From a checkpoint of a small image super-resolution model: activation silu.
Rows from block 7 of a small image super-resolution model, named by matrix and row number. Rows with one number belong to one channel. Each number is 500 + 40 x the weight over its row's rms, rounded and kept within 0 to 999. All counts start at 0. Numbers have three digits each.
After each channel's rows are labels from the 100 images, of 14976, where the channel reaches its highest value: "responds to" is what is common among them; "patch colour" is the nearest of a few named colours to the mean colour under the peak. Only what is clearly more common there than usual is listed. The data: microscope photos of single blood and bone marrow cells. In brackets: how many of the 100, against the usual share in percent.
# convs0: first 3x3 conv (model.decb.0.1.convs.0.weight, 128x128x3x3, each kernel summed), inputs 0-63
# convs1: second 3x3 conv (model.decb.0.1.convs.1.weight, 128x128x3x3, transposed, each kernel summed), outputs 0-63

convs0.92:468538459531484475490461532514399455513459498493521503537486558543497573457517503448355496501496483504526537451538512440463491525515510474539466524542490492445495471391519495463430524506511501
convs1.92:475470501399498503573429508521510565459525554506445546429510500478547449598532510446523496479541437474551496428568464578564478449434507510518483477487501464557495535547459537531595479508469511
responds to: smear: peripheral blood (81 vs 16.2)
patch colour: pink (41 vs 14.4)

convs0.78:519509478437474515472497462395466541472470531490428502483543494433441538455487449489496501488490541438489466514498543477526439412521453539501507508575437531466496514503519467460511528517515436
convs1.78:514436506431528477532436457550494513474546499458487587436506434459573448589527529470535528498566523488607483486521524513532552453521469490556476532444486513535493528492497505532531468478410547
responds to: cell type: segmented neutrophil (68 vs 20)
patch colour: purple (63 vs 33.8)

convs0.44:432518513479424512496523523484541509463550533495528451458436474478486612532490460548507478541498525504503491499456524537473489532471372499450505530515488542449444549503507522403485521510520423
convs1.44:540453544507522446523510451514503529437493548513502523471537467464517509540469516504564505441528509554521467445482566469525511487494451409525381504429535560549474532431506563524511471464464571
responds to: cell type: segmented neutrophil (44 vs 20)
patch colour: grey (29 vs 12.3)

convs0.67:528519487492500493526405536550457530522544538487522538574449572453470580510497481465480509455476530445537549570483471412493444437516537504633510510506476474468484419470504529511487467511488491
convs1.67:503564462546490527468495513472511454533472399493513514521426460475473558465461473540479529497471512536509491542497462435453533569577483527490552498552467453463547492540551493498452536541523487
responds to: cell type: segmented neutrophil (52 vs 20)
patch colour: purple (66 vs 33.8)

convs0.12:475498511456513467526407473503514491549483512533476534510444545522460596482462447499483489514502575533514526480495455449507467536500491496564557482472468496512469495436462446518548482469497478
convs1.12:532522449531508493449525547461503445569500472535512513516435540507492553468456506549423498503479568507483469504468450529489542587562574529484483443551493456470526459505567490476476509541567491
responds to: cell type: segmented neutrophil (57 vs 20)
patch colour: purple (65 vs 33.8)

convs0.122:569521528510472513530505540483409525458550549511560554468387493542422524471488485526493469425438506514531470498517491481467477488475434449566457510477516474520538381530505511504493508509533510
convs1.122:452542454527507490489543491469527432513460487471472443560487497503460542394400446548468479503446527520465534518515518484474481495498428549413524489490479457468512505522510486472462517532591424
responds to: cell type: lymphocyte (34 vs 15.3)
patch colour: blue (46 vs 22.1)

convs0.96:461474450489519472509492506506483463483451410468508493447564487559498597531530510518492481555513568516500469510522550494481517568476471475514518481504542509538536497466452493483601404508527481
convs1.96:515457541469562485538454471543490542455480553486500504452531504447532463513504524447544521448549430514571499461562501467579456449466457496497507468448512544507460498446460585511525448449488554
responds to: cell type: segmented neutrophil (60 vs 20); smear: peripheral blood (35 vs 16.2)
patch colour: purple (74 vs 33.8)

convs0.123:458432511445573461478502535496492458548496523519498530513530518468465641503526548431464438442490468485428467514490495502492466506442499476520503492496473466489506510467533490521536492562552459
convs1.123:445532522522491558438548611480487520531553500490494490554516436546534585461468503560440503538449477480457532547504489547482445513547507554507527466563477444491516446484485531478494510550538385
responds to: cell type: segmented neutrophil (77 vs 20); smear: peripheral blood (69 vs 16.2)
patch colour: purple (73 vs 33.8)

convs0.95:492493451507498463568526541497476451537517465579597525483496516445511578519399502556445483537454508500501470439572502478484562533505517367563500461513517493468507502467509487474557522497498470
convs1.95:485459554477539457559468448563460579434547525490464535473552479464515458533491500484588509451596461508542478443547487555511459442466486498561479518457501533545493495409461531488545444447417570
responds to: smear: peripheral blood (83 vs 16.2); cell type: segmented neutrophil (77 vs 20)
patch colour: purple (68 vs 33.8)

convs0.88:474354504480515519414479500532518462517479465529521492475526469503473532509474471460479395536469549502495505515471556510488445520484556536515539466494513465469527503434507506568526501508510475
convs1.88:499462546433524483509474444538514547487446515467473470453556488501526460522551535441505510490501455449547501490580549525538512438500522497521422547459490537524479536481455509513537478472460546
responds to: cell type: segmented neutrophil (51 vs 20)
patch colour: purple (67 vs 33.8)

convs0.40:460509512476453485524529474470494486467510513523504529501462477509517724523508502499524541496542507542478496457513531484441509477474558494495509494474541488496465482545555508518527467525463469
convs1.40:526506423528479492514377467521515515494590551490442458492526426436495421518527534447497571491469617433487517528568468521462529499493463497485525499476517468553540490591489501494509466540528501
responds to: cell type: segmented neutrophil (81 vs 20)
patch colour: blue (56 vs 22.1); black (38 vs 4.1)

convs0.37:469486495467483475544539514437462446491541521484492528505489511520530709500459517500515525480463470471514549518502522476442541524469528527525505464478467479443500444559492467538507480513480480
convs1.37:476458484478491470542446469553478497447532573487456534481588446504525422538544563481508553478505503471515512490543505501520564461489494455516474552468472508514493557527464512521542442424477554
responds to: smear: peripheral blood (100 vs 16.2); cell type: myeloblast (29 vs 1.9)
patch colour: pink (37 vs 14.4)