config.toml
dataset = "microscope photos of single blood and bone marrow cells"
horizontal_flip = true
task = "super_resolution"
loss = "mse"
block = "basic"
dropout = 0.1
attention = false
upsampling = "transposed_conv"
init = "lecun_normal"
optimizer = "adamw"
beta2 = 0.999
eps = 1e-08
grad_clip = 0.5
Rows from block 7 of a small image super-resolution model, named by matrix and row number. Rows with one number belong to one channel. Each number is 50 + 15 x the weight over its row's rms, rounded and kept within 0 to 99. All counts start at 0.
After each channel's rows are labels from the 100 images, of 14976, where the channel reaches its highest value: "strongest on" is what is common among them. Only what is clearly more common there than usual is listed. The data: microscope photos of single blood and bone marrow cells. In brackets: how many of the 100.
# convs0: first 3x3 conv (model.decb.0.1.convs.0.weight, 128x128x3x3, each kernel summed), inputs 64-127
# convs1: second 3x3 conv (model.decb.0.1.convs.1.weight, 128x128x3x3, transposed, each kernel summed), outputs 64-127

convs0.71:39 12 50 32 22 38 43 68 36 69 68 53 60 63 55 67 43 50 59 00 59 66 18 47 39 36 64 35 52 62 52 56 44 47 35 52 60 34 56 44 36 58 33 34 69 67 22 64 37 40 47 50 11 68 44 44 58 38 67 58 56 72 62 34
convs1.71:48 66 33 45 44 45 76 70 31 39 66 64 38 54 33 37 39 43 58 77 54 30 79 65 74 46 35 59 25 45 40 04 64 49 59 61 57 28 41 60 37 60 76 49 45 36 64 22 32 70 47 46 64 30 57 48 15 63 64 79 57 50 50 53
strongest on: smear: peripheral blood (86); cell type: segmented neutrophil (66)

convs0.16:13 51 49 19 59 38 61 59 32 43 61 53 73 51 42 46 42 50 46 33 38 78 24 50 51 46 56 45 55 62 50 55 53 00 53 48 54 18 61 35 20 86 48 30 69 59 38 65 56 14 51 35 34 42 59 54 62 53 57 50 58 43 61 53
convs1.16:68 62 07 41 16 43 57 71 62 59 69 65 43 61 39 29 50 44 47 57 66 34 81 47 79 56 47 58 27 30 37 27 67 66 67 43 53 55 15 59 44 49 56 76 40 53 49 39 37 64 51 43 50 47 29 57 16 63 73 67 66 45 59 74
strongest on: smear: peripheral blood (56)

convs0.99:57 45 44 38 53 39 41 51 43 44 44 54 35 15 32 53 65 32 38 39 41 61 72 41 75 42 42 50 49 28 70 41 50 48 69 57 62 65 62 42 02 49 22 35 61 41 14 39 77 44 61 46 50 40 60 46 38 42 39 28 69 42 71 69
convs1.99:61 76 39 26 41 15 56 59 56 56 51 60 38 65 47 28 45 51 32 60 39 41 51 64 74 60 30 51 33 48 39 08 67 69 84 31 53 39 22 54 38 78 77 63 44 45 55 27 45 55 32 67 51 43 33 64 37 48 58 59 52 40 69 33
strongest on: smear: peripheral blood (44)

convs0.105:74 61 47 49 44 56 46 41 61 30 61 47 56 37 63 43 44 56 46 20 52 43 73 00 33 52 42 49 61 31 49 35 47 50 69 58 61 43 72 60 74 46 68 79 11 60 25 47 14 50 61 50 43 41 37 13 56 08 34 53 44 53 59 62
convs1.105:57 57 38 39 49 69 72 70 53 66 55 71 23 61 14 39 62 54 50 86 62 46 74 56 67 60 51 63 58 68 28 35 52 37 67 33 50 54 13 62 29 53 44 49 48 42 35 45 39 41 49 73 48 11 34 64 31 56 50 71 77 46 67 45
strongest on: cell type: segmented neutrophil (64); smear: peripheral blood (58)

convs0.91:35 61 52 47 45 56 53 50 59 39 60 29 74 58 32 34 40 75 87 60 61 29 53 47 28 43 57 53 89 48 49 58 61 38 48 57 39 49 57 40 72 57 52 56 54 54 59 26 54 39 34 41 55 65 39 55 15 55 56 60 57 61 53 28
convs1.91:41 65 49 61 15 64 49 39 67 59 46 39 63 44 66 51 63 64 49 48 39 40 39 65 31 51 62 13 67 39 55 72 45 31 16 48 56 58 61 47 28 51 30 35 48 35 37 42 51 46 55 61 30 52 49 75 58 46 78 30 47 44 47 56
strongest on: smear: peripheral blood (51); cell type: lymphocyte (48)

convs0.66:60 50 05 45 82 56 35 56 45 34 65 40 72 72 37 49 50 00 58 36 51 55 50 43 69 03 60 47 57 46 51 58 40 79 43 54 48 67 48 45 64 38 52 44 60 52 60 29 55 53 48 54 09 59 43 55 27 39 60 42 44 43 41 51
convs1.66:25 31 56 56 40 74 28 45 45 61 47 50 65 46 66 63 55 37 49 38 47 56 50 32 40 60 45 68 65 65 63 47 37 34 30 54 36 49 63 39 54 45 66 42 60 63 53 54 59 25 56 29 36 30 55 42 51 37 53 32 74 48 52 37
strongest on: cell type: segmented neutrophil (47)

convs0.112:49 62 52 47 58 38 48 47 17 52 38 26 40 59 30 51 72 50 49 61 42 57 55 64 40 42 51 39 68 50 30 66 41 49 28 44 33 46 49 43 70 23 52 33 73 37 52 54 72 37 34 55 42 56 67 37 57 25 58 56 99 66 35 41
convs1.112:82 61 42 39 38 28 65 54 23 58 49 48 49 59 14 34 37 60 61 62 64 35 49 47 74 44 44 70 21 44 47 36 49 52 54 69 73 47 41 60 54 68 70 58 61 46 53 67 29 58 40 54 81 59 35 34 40 45 62 65 63 47 42 48
strongest on: smear: peripheral blood (63); cell type: segmented neutrophil (62)

convs0.56:27 53 36 59 73 35 40 22 50 39 37 68 46 45 08 40 46 55 47 78 50 50 55 45 45 42 58 41 71 22 63 56 45 53 81 44 38 77 31 49 54 35 38 00 44 39 59 52 56 52 25 58 40 39 34 52 45 63 53 32 71 45 33 62
convs1.56:51 29 23 51 44 49 41 61 35 62 55 36 77 31 19 58 62 70 41 68 53 59 64 44 48 57 60 33 62 55 70 50 63 48 54 53 49 39 37 49 55 45 44 38 56 47 78 59 47 36 56 49 70 38 46 38 29 55 60 47 66 54 46 52
strongest on: cell type: segmented neutrophil (89); smear: peripheral blood (86)

convs0.94:41 51 68 46 44 47 66 55 33 47 54 33 52 69 48 28 58 67 55 35 49 25 31 58 39 54 64 45 27 36 20 31 41 58 42 42 75 38 50 24 61 47 47 69 35 49 38 74 51 39 61 62 55 73 58 60 64 43 67 27 27 66 96 50
convs1.94:31 35 77 56 60 63 63 45 56 28 38 26 67 31 68 63 45 22 57 37 56 76 28 35 38 31 56 41 74 49 47 71 28 30 33 71 27 51 57 61 55 25 17 35 53 50 32 78 78 66 45 36 38 43 70 38 54 36 53 45 66 31 51 41
strongest on: smear: peripheral blood (88); cell type: segmented neutrophil (75)

convs0.109:53 64 51 57 59 43 72 56 52 43 26 52 05 72 53 51 54 46 56 49 39 52 51 51 27 67 37 49 66 56 70 64 59 14 32 41 36 31 66 65 24 59 65 68 54 50 34 42 64 29 48 43 80 40 51 33 48 57 46 70 36 41 53 61
convs1.109:53 84 29 40 49 25 49 54 35 60 70 72 27 50 31 33 49 61 52 73 85 35 60 36 60 37 53 32 52 72 45 58 72 60 45 55 62 46 30 62 54 49 59 53 35 32 48 49 41 82 62 62 80 44 48 52 29 76 58 88 65 56 48 45
strongest on: smear: peripheral blood (66)

convs0.35:41 53 49 53 53 56 70 57 48 67 47 42 42 66 44 49 44 65 61 01 47 59 72 47 52 48 38 55 49 50 38 32 45 29 68 44 69 49 44 38 65 54 37 36 62 54 59 55 55 56 47 54 52 25 63 61 43 46 63 44 45 31 71 40
convs1.35:35 28 64 66 64 52 42 47 40 50 38 46 61 42 64 58 41 38 34 23 49 61 44 35 54 22 52 49 70 65 70 75 35 57 30 69 30 51 56 52 65 57 45 44 72 56 43 99 61 49 53 46 36 59 64 16 68 27 31 41 72 58 59 31
strongest on: cell type: segmented neutrophil (52); smear: peripheral blood (42)

convs0.22:46 48 02 70 63 70 48 30 55 41 44 42 44 24 39 51 47 36 51 50 53 48 43 48 64 18 33 34 44 54 57 66 57 61 73 41 45 53 52 56 81 06 46 36 50 18 50 48 45 67 35 73 29 61 41 52 37 55 31 26 54 41 51 53
convs1.22:34 51 72 66 22 54 48 30 67 36 36 34 78 38 50 66 64 44 35 64 56 74 36 47 32 53 70 41 54 56 53 69 31 32 49 54 39 49 61 33 58 34 53 35 58 69 72 63 81 37 51 42 37 38 65 34 55 30 37 39 40 71 57 28
strongest on: cell type: segmented neutrophil (83); smear: peripheral blood (79)

convs0.121:50 40 43 88 78 58 47 34 67 18 35 65 11 54 17 33 56 41 37 75 53 54 48 62 65 46 37 09 35 25 43 48 54 56 68 37 48 28 29 63 40 34 50 55 51 08 28 54 75 70 28 47 52 37 34 49 29 45 39 60 73 34 48 49
convs1.121:67 72 38 55 46 55 58 66 41 58 79 70 30 66 24 44 35 47 57 79 65 31 65 69 71 57 46 66 39 55 48 33 58 70 84 62 59 47 47 48 38 63 66 53 39 58 57 12 38 66 44 73 71 43 28 72 33 64 75 79 65 37 49 57
strongest on: smear: peripheral blood (64); cell type: segmented neutrophil (60)

convs0.49:52 50 59 53 37 75 55 51 36 47 46 60 47 53 62 50 39 69 49 55 52 00 67 61 40 57 55 56 46 40 65 46 45 39 68 56 49 69 44 43 48 42 45 48 32 52 32 47 27 65 37 23 40 32 32 62 54 66 55 38 67 44 68 58
convs1.49:71 52 39 18 65 44 59 74 45 67 66 64 48 59 38 33 43 48 56 66 62 44 62 68 56 67 82 61 42 53 32 36 52 74 78 30 46 55 25 74 30 49 62 55 36 30 43 47 33 65 44 67 46 56 11 63 26 71 48 64 58 47 36 63
strongest on: smear: peripheral blood (55)

convs0.12:09 58 23 52 67 46 59 26 41 54 44 70 30 56 34 37 45 57 49 67 64 61 70 36 55 38 36 15 69 42 56 44 60 00 71 65 43 58 71 56 52 56 39 37 22 78 37 46 52 35 29 64 32 38 47 35 49 67 39 49 75 38 65 42
convs1.12:34 42 59 58 38 36 31 43 55 55 31 26 82 36 69 64 61 41 13 44 47 60 26 55 40 48 58 12 57 25 65 71 56 55 20 55 40 46 70 29 66 64 56 21 69 40 43 67 80 54 60 42 55 66 59 52 59 46 45 42 56 59 61 51
strongest on: cell type: segmented neutrophil (57)

convs0.37:68 63 72 52 43 53 72 32 55 59 33 52 60 37 41 40 34 62 35 71 32 37 58 27 44 35 34 57 99 44 60 44 53 72 46 54 36 48 38 51 72 43 45 60 38 61 53 58 83 63 42 31 48 39 52 40 64 44 31 39 40 52 51 38
convs1.37:68 54 36 28 41 47 60 76 44 54 69 74 24 71 27 20 38 60 62 64 64 30 62 50 76 53 32 65 13 56 39 36 65 60 57 54 66 33 31 60 27 54 54 54 42 51 49 49 26 72 46 59 61 41 39 34 20 63 40 67 57 44 56 79
strongest on: smear: peripheral blood (100); cell type: myeloblast (29)

convs0.1:53 24 55 64 59 66 42 63 33 15 36 60 58 59 44 42 58 40 36 56 55 69 41 38 38 09 64 10 75 35 60 44 37 63 86 55 47 38 39 75 21 48 41 39 57 51 44 60 31 36 46 43 37 57 47 60 40 44 72 57 66 38 61 35
convs1.1:37 47 47 39 41 52 61 57 69 74 35 54 36 71 77 45 80 35 31 55 43 39 44 62 63 52 35 48 32 51 59 43 33 58 69 64 76 43 60 27 34 46 53 49 28 47 74 40 64 67 34 29 60 61 56 41 29 48 66 60 42 44 54 43
strongest on: smear: peripheral blood (70); cell type: segmented neutrophil (42)

convs0.38:57 43 41 53 44 49 52 33 46 24 71 42 35 14 22 46 64 40 49 89 39 53 66 41 57 30 60 04 61 43 52 36 67 42 53 60 37 44 63 73 62 47 27 51 26 72 52 50 61 48 31 63 48 27 48 68 62 58 31 13 61 49 53 38
convs1.38:29 23 45 45 31 46 51 39 59 67 31 38 52 50 65 52 60 49 30 17 24 73 31 49 35 81 42 18 75 47 59 72 41 55 70 53 48 49 51 27 57 58 63 39 56 63 34 48 87 43 58 62 46 53 29 42 67 29 35 56 60 52 50 36
strongest on: cell type: segmented neutrophil (57); smear: peripheral blood (47)

convs0.33:43 45 51 56 37 62 56 57 44 36 57 56 47 55 56 39 82 00 69 33 14 60 54 57 11 35 28 59 51 47 47 52 53 52 12 50 52 52 36 48 65 47 57 51 26 56 47 37 25 49 54 43 25 36 32 56 52 40 42 52 50 54 65 32
convs1.33:73 77 37 22 67 70 62 64 31 69 65 82 42 70 31 31 41 46 80 66 71 49 60 65 65 53 54 51 31 71 36 42 69 77 42 51 64 44 43 61 39 60 57 73 39 56 57 52 23 71 55 59 54 40 46 68 47 77 41 61 55 53 58 68
strongest on: smear: peripheral blood (87); cell type: segmented neutrophil (41)

convs0.2:68 48 42 32 66 57 53 44 64 49 39 69 41 86 61 48 64 73 31 48 54 28 40 42 47 69 38 45 76 46 47 50 77 12 36 31 37 57 68 59 57 47 38 39 25 40 50 41 75 50 46 42 60 48 25 20 59 53 52 56 46 41 52 63
convs1.2:00 41 64 59 51 56 25 35 69 28 54 34 60 42 73 60 55 65 56 36 35 48 41 31 21 33 30 36 60 53 62 60 41 36 23 72 61 46 55 42 74 42 64 55 88 61 58 41 55 39 46 53 32 66 78 48 70 27 53 32 57 52 46 30
strongest on: smear: peripheral blood (92); cell type: segmented neutrophil (42)

convs0.24:55 55 49 54 53 38 70 52 40 42 51 48 50 64 55 39 41 32 54 52 62 66 36 54 28 48 39 68 59 64 50 66 59 46 50 40 36 21 36 52 53 49 30 58 43 47 35 53 62 48 54 50 58 40 48 56 03 45 53 47 51 34 51 37
convs1.24:31 33 52 60 36 77 34 37 73 31 51 38 46 19 56 69 54 44 37 39 40 62 53 38 37 31 55 40 65 29 65 71 24 43 17 59 60 67 71 21 53 37 51 32 67 79 68 53 44 46 74 33 42 58 81 49 96 48 41 43 57 57 37 31
strongest on: smear: peripheral blood (93); cell type: basophil (34); cell type: lymphocyte (34)

convs0.104:15 62 47 41 68 60 43 40 47 52 40 68 53 66 23 37 34 72 49 40 36 24 33 62 44 54 51 43 74 67 59 52 59 00 54 53 39 58 43 55 16 80 42 25 26 54 35 48 49 21 45 46 52 62 23 57 59 55 59 66 65 62 61 44
convs1.104:71 60 25 30 49 24 49 75 31 69 71 59 52 65 42 35 36 53 67 52 68 49 93 48 70 68 68 63 38 59 42 45 70 55 49 42 65 39 26 65 33 59 44 66 29 34 63 42 39 59 57 67 66 66 49 54 32 89 59 62 65 47 52 65
strongest on: smear: peripheral blood (53); cell type: segmented neutrophil (51)

convs0.21:56 41 24 33 40 59 47 60 50 60 47 50 49 76 44 37 74 70 52 00 61 00 43 46 28 58 49 69 58 45 56 67 54 40 32 45 48 39 57 37 67 44 35 34 46 53 50 50 46 38 47 62 50 37 35 52 46 33 33 35 32 95 91 41
convs1.21:49 59 34 33 59 41 84 71 56 47 65 61 47 58 20 43 51 48 71 62 64 09 75 75 62 46 53 48 30 62 32 52 62 41 53 58 78 53 36 69 45 59 63 74 41 34 58 37 42 68 52 73 54 58 61 50 38 48 68 55 64 35 40 73
strongest on: cell type: segmented neutrophil (47)

convs0.122:32 65 56 50 41 52 82 54 33 54 58 51 45 46 45 55 51 68 75 52 36 32 52 53 04 79 37 70 42 38 67 65 62 59 29 49 42 64 19 45 56 32 38 34 57 51 48 44 42 58 12 42 56 61 52 44 35 68 51 43 32 40 27 53
convs1.122:34 46 55 52 56 51 28 31 71 36 40 42 55 32 74 61 44 54 35 27 37 59 47 40 60 31 36 34 57 55 61 57 43 35 42 41 38 43 50 10 50 58 12 51 48 51 67 74 71 52 50 35 35 33 62 50 82 41 40 33 26 64 36 26
strongest on: cell type: lymphocyte (34)

convs0.83:72 20 51 21 52 27 24 58 62 51 61 57 26 53 63 54 39 42 26 37 50 78 50 53 47 60 46 33 82 44 52 40 53 48 75 51 54 34 50 37 45 41 37 50 43 52 13 51 68 59 51 48 13 53 48 62 50 32 53 44 45 26 45 22
convs1.83:75 42 33 16 58 37 50 70 32 76 75 73 40 57 41 33 40 27 55 47 72 40 60 49 59 79 44 83 27 71 38 43 46 81 52 70 67 52 49 67 17 62 43 46 70 42 61 66 24 65 68 37 75 50 41 42 31 41 49 48 51 37 64 69
strongest on: smear: peripheral blood (91)

convs0.114:43 19 37 31 71 65 49 39 67 62 52 66 63 68 60 49 41 79 40 65 55 10 30 63 75 46 40 65 67 48 82 54 47 28 55 55 35 49 49 73 31 65 42 70 63 64 48 39 58 30 21 51 30 59 46 43 33 54 37 34 47 36 59 48
convs1.114:33 41 46 54 42 46 37 38 53 34 36 47 75 40 66 64 47 49 28 35 19 79 48 36 31 55 29 28 53 25 57 66 43 63 42 57 50 59 74 32 67 48 53 20 69 69 59 48 69 40 57 36 45 60 71 44 77 37 31 44 35 57 51 48
strongest on: cell type: segmented neutrophil (47); smear: peripheral blood (43)

convs0.14:55 42 53 21 45 37 24 58 31 19 52 31 45 53 52 45 60 59 49 51 61 71 20 59 58 44 75 33 88 47 02 60 38 41 57 47 38 38 57 61 49 44 31 51 43 40 27 49 66 46 49 54 24 48 47 45 42 30 49 55 46 27 43 48
convs1.14:59 63 24 16 43 54 73 73 48 72 70 53 13 45 47 49 41 70 62 76 57 45 71 52 67 67 53 54 44 43 49 56 51 56 56 47 73 40 26 64 29 60 58 63 62 48 56 38 22 51 63 50 30 40 26 59 13 67 49 59 57 23 34 68
strongest on: smear: peripheral blood (100); cell type: eosinophil (45)

convs0.42:39 55 46 53 65 49 42 46 44 51 24 58 23 62 42 60 47 29 52 00 46 56 15 25 53 51 45 73 19 59 45 58 57 17 46 33 57 44 34 57 56 52 48 55 33 46 57 55 26 52 68 62 66 31 46 65 58 38 68 44 61 47 37 58
convs1.42:70 41 36 37 49 74 57 68 42 55 44 61 44 53 51 52 62 50 63 63 60 47 38 59 76 54 35 59 48 31 53 28 65 90 55 26 54 66 47 28 55 45 57 56 31 33 54 44 43 74 34 43 52 19 42 61 31 60 55 60 87 34 41 71
strongest on: smear: peripheral blood (84)

convs0.68:59 50 38 49 56 54 81 48 44 58 66 42 48 46 54 42 52 65 73 55 57 00 53 36 37 48 54 67 86 39 14 36 53 45 21 44 71 48 44 45 60 43 65 47 57 41 60 61 50 45 23 31 54 39 57 38 52 42 45 48 50 64 69 39
convs1.68:41 45 78 59 45 48 37 34 58 31 40 25 68 23 65 64 50 44 17 39 43 37 49 43 35 18 46 33 67 48 68 71 34 29 44 56 34 42 79 51 51 66 42 38 60 66 36 68 66 51 66 53 34 40 75 37 71 41 38 42 25 38 35 37
strongest on: cell type: segmented neutrophil (66); smear: peripheral blood (65)

convs0.86:61 72 43 32 35 46 65 32 30 50 71 58 90 43 43 42 37 42 78 62 46 60 67 40 41 33 44 34 65 44 60 24 40 59 45 51 33 57 42 56 65 57 71 64 39 54 36 50 53 38 57 58 31 26 59 39 58 47 09 62 68 43 79 29
convs1.86:51 40 46 61 25 63 44 41 63 29 17 44 78 39 49 63 53 45 37 40 40 55 36 23 43 65 63 46 70 48 65 73 56 26 26 52 35 43 66 34 65 45 56 36 55 63 56 68 68 41 60 29 38 45 72 48 67 47 49 36 67 69 58 41
strongest on: smear: peripheral blood (98)

convs0.52:51 52 36 65 63 40 60 49 56 36 30 51 41 44 47 47 60 49 73 64 62 42 70 52 71 43 37 68 77 61 67 51 73 42 57 50 29 56 51 53 75 58 53 54 73 42 45 35 29 46 22 64 24 44 61 57 46 29 54 37 34 67 64 43
convs1.52:35 44 64 48 56 53 36 32 53 46 32 51 38 40 51 56 54 48 38 57 32 66 21 45 32 48 54 45 80 39 71 67 35 48 36 52 35 43 52 28 61 66 54 29 69 64 57 64 66 34 64 51 32 51 49 35 57 24 41 51 36 70 60 25
strongest on: smear: peripheral blood (67); cell type: segmented neutrophil (51)

convs0.53:45 43 57 62 64 64 74 55 73 35 51 49 67 53 52 39 42 61 74 65 48 04 28 69 34 71 61 60 33 31 36 40 47 40 15 39 40 53 40 44 44 54 58 52 09 58 34 68 53 56 30 43 76 46 34 42 25 52 30 39 75 74 64 66
convs1.53:55 73 35 33 66 57 49 61 21 69 67 57 33 42 37 40 44 40 61 65 67 34 73 68 60 54 68 50 54 58 46 52 53 52 69 42 64 49 38 59 29 49 37 57 45 41 34 38 11 60 67 69 58 56 38 74 47 60 70 62 62 34 30 62
strongest on: smear: peripheral blood (55); cell type: lymphocyte (39)

convs0.44:26 37 59 55 69 54 59 54 73 40 26 52 36 28 40 49 63 21 54 54 39 57 58 68 52 38 25 69 64 53 65 50 46 41 72 43 23 54 40 60 66 32 25 34 47 45 54 30 54 40 29 53 55 17 45 77 40 74 41 69 32 37 60 63
convs1.44:56 53 34 41 51 44 65 63 33 50 68 61 29 55 36 31 32 35 56 68 77 41 69 60 78 48 60 76 42 51 38 39 66 65 58 64 76 62 39 52 38 67 68 50 40 31 64 47 23 85 57 65 70 45 48 54 42 65 55 72 46 43 66 40
strongest on: cell type: segmented neutrophil (44)

convs0.7:71 42 59 38 31 38 42 52 50 39 64 38 53 55 55 52 58 33 74 45 44 39 38 22 52 56 51 52 63 35 59 66 43 77 40 62 39 50 67 40 51 10 41 47 64 39 56 55 24 56 41 58 51 26 46 47 54 24 57 43 49 50 58 56
convs1.7:63 29 57 44 23 58 63 56 47 53 65 50 37 58 32 47 66 47 55 73 36 38 76 58 56 70 63 46 45 43 44 06 66 20 56 38 47 39 39 39 28 31 52 68 31 71 75 55 48 59 40 38 60 38 38 59 14 29 35 45 75 58 45 43
strongest on: cell type: segmented neutrophil (71); smear: peripheral blood (49)

convs0.9:47 51 57 31 55 60 82 42 38 52 57 17 63 61 56 26 41 75 63 41 45 68 04 67 44 56 68 36 69 54 22 45 20 62 31 29 36 47 50 53 60 24 73 72 36 49 39 54 49 39 45 62 26 58 37 79 58 45 58 19 75 66 34 35
convs1.9:39 51 33 52 45 60 32 50 55 22 42 59 74 58 44 60 64 65 68 30 45 68 83 53 29 67 37 24 38 44 40 48 75 35 38 79 61 60 53 63 53 33 71 55 51 62 47 41 39 37 48 33 32 42 60 44 47 31 47 59 62 70 41 35
strongest on: smear: peripheral blood (43)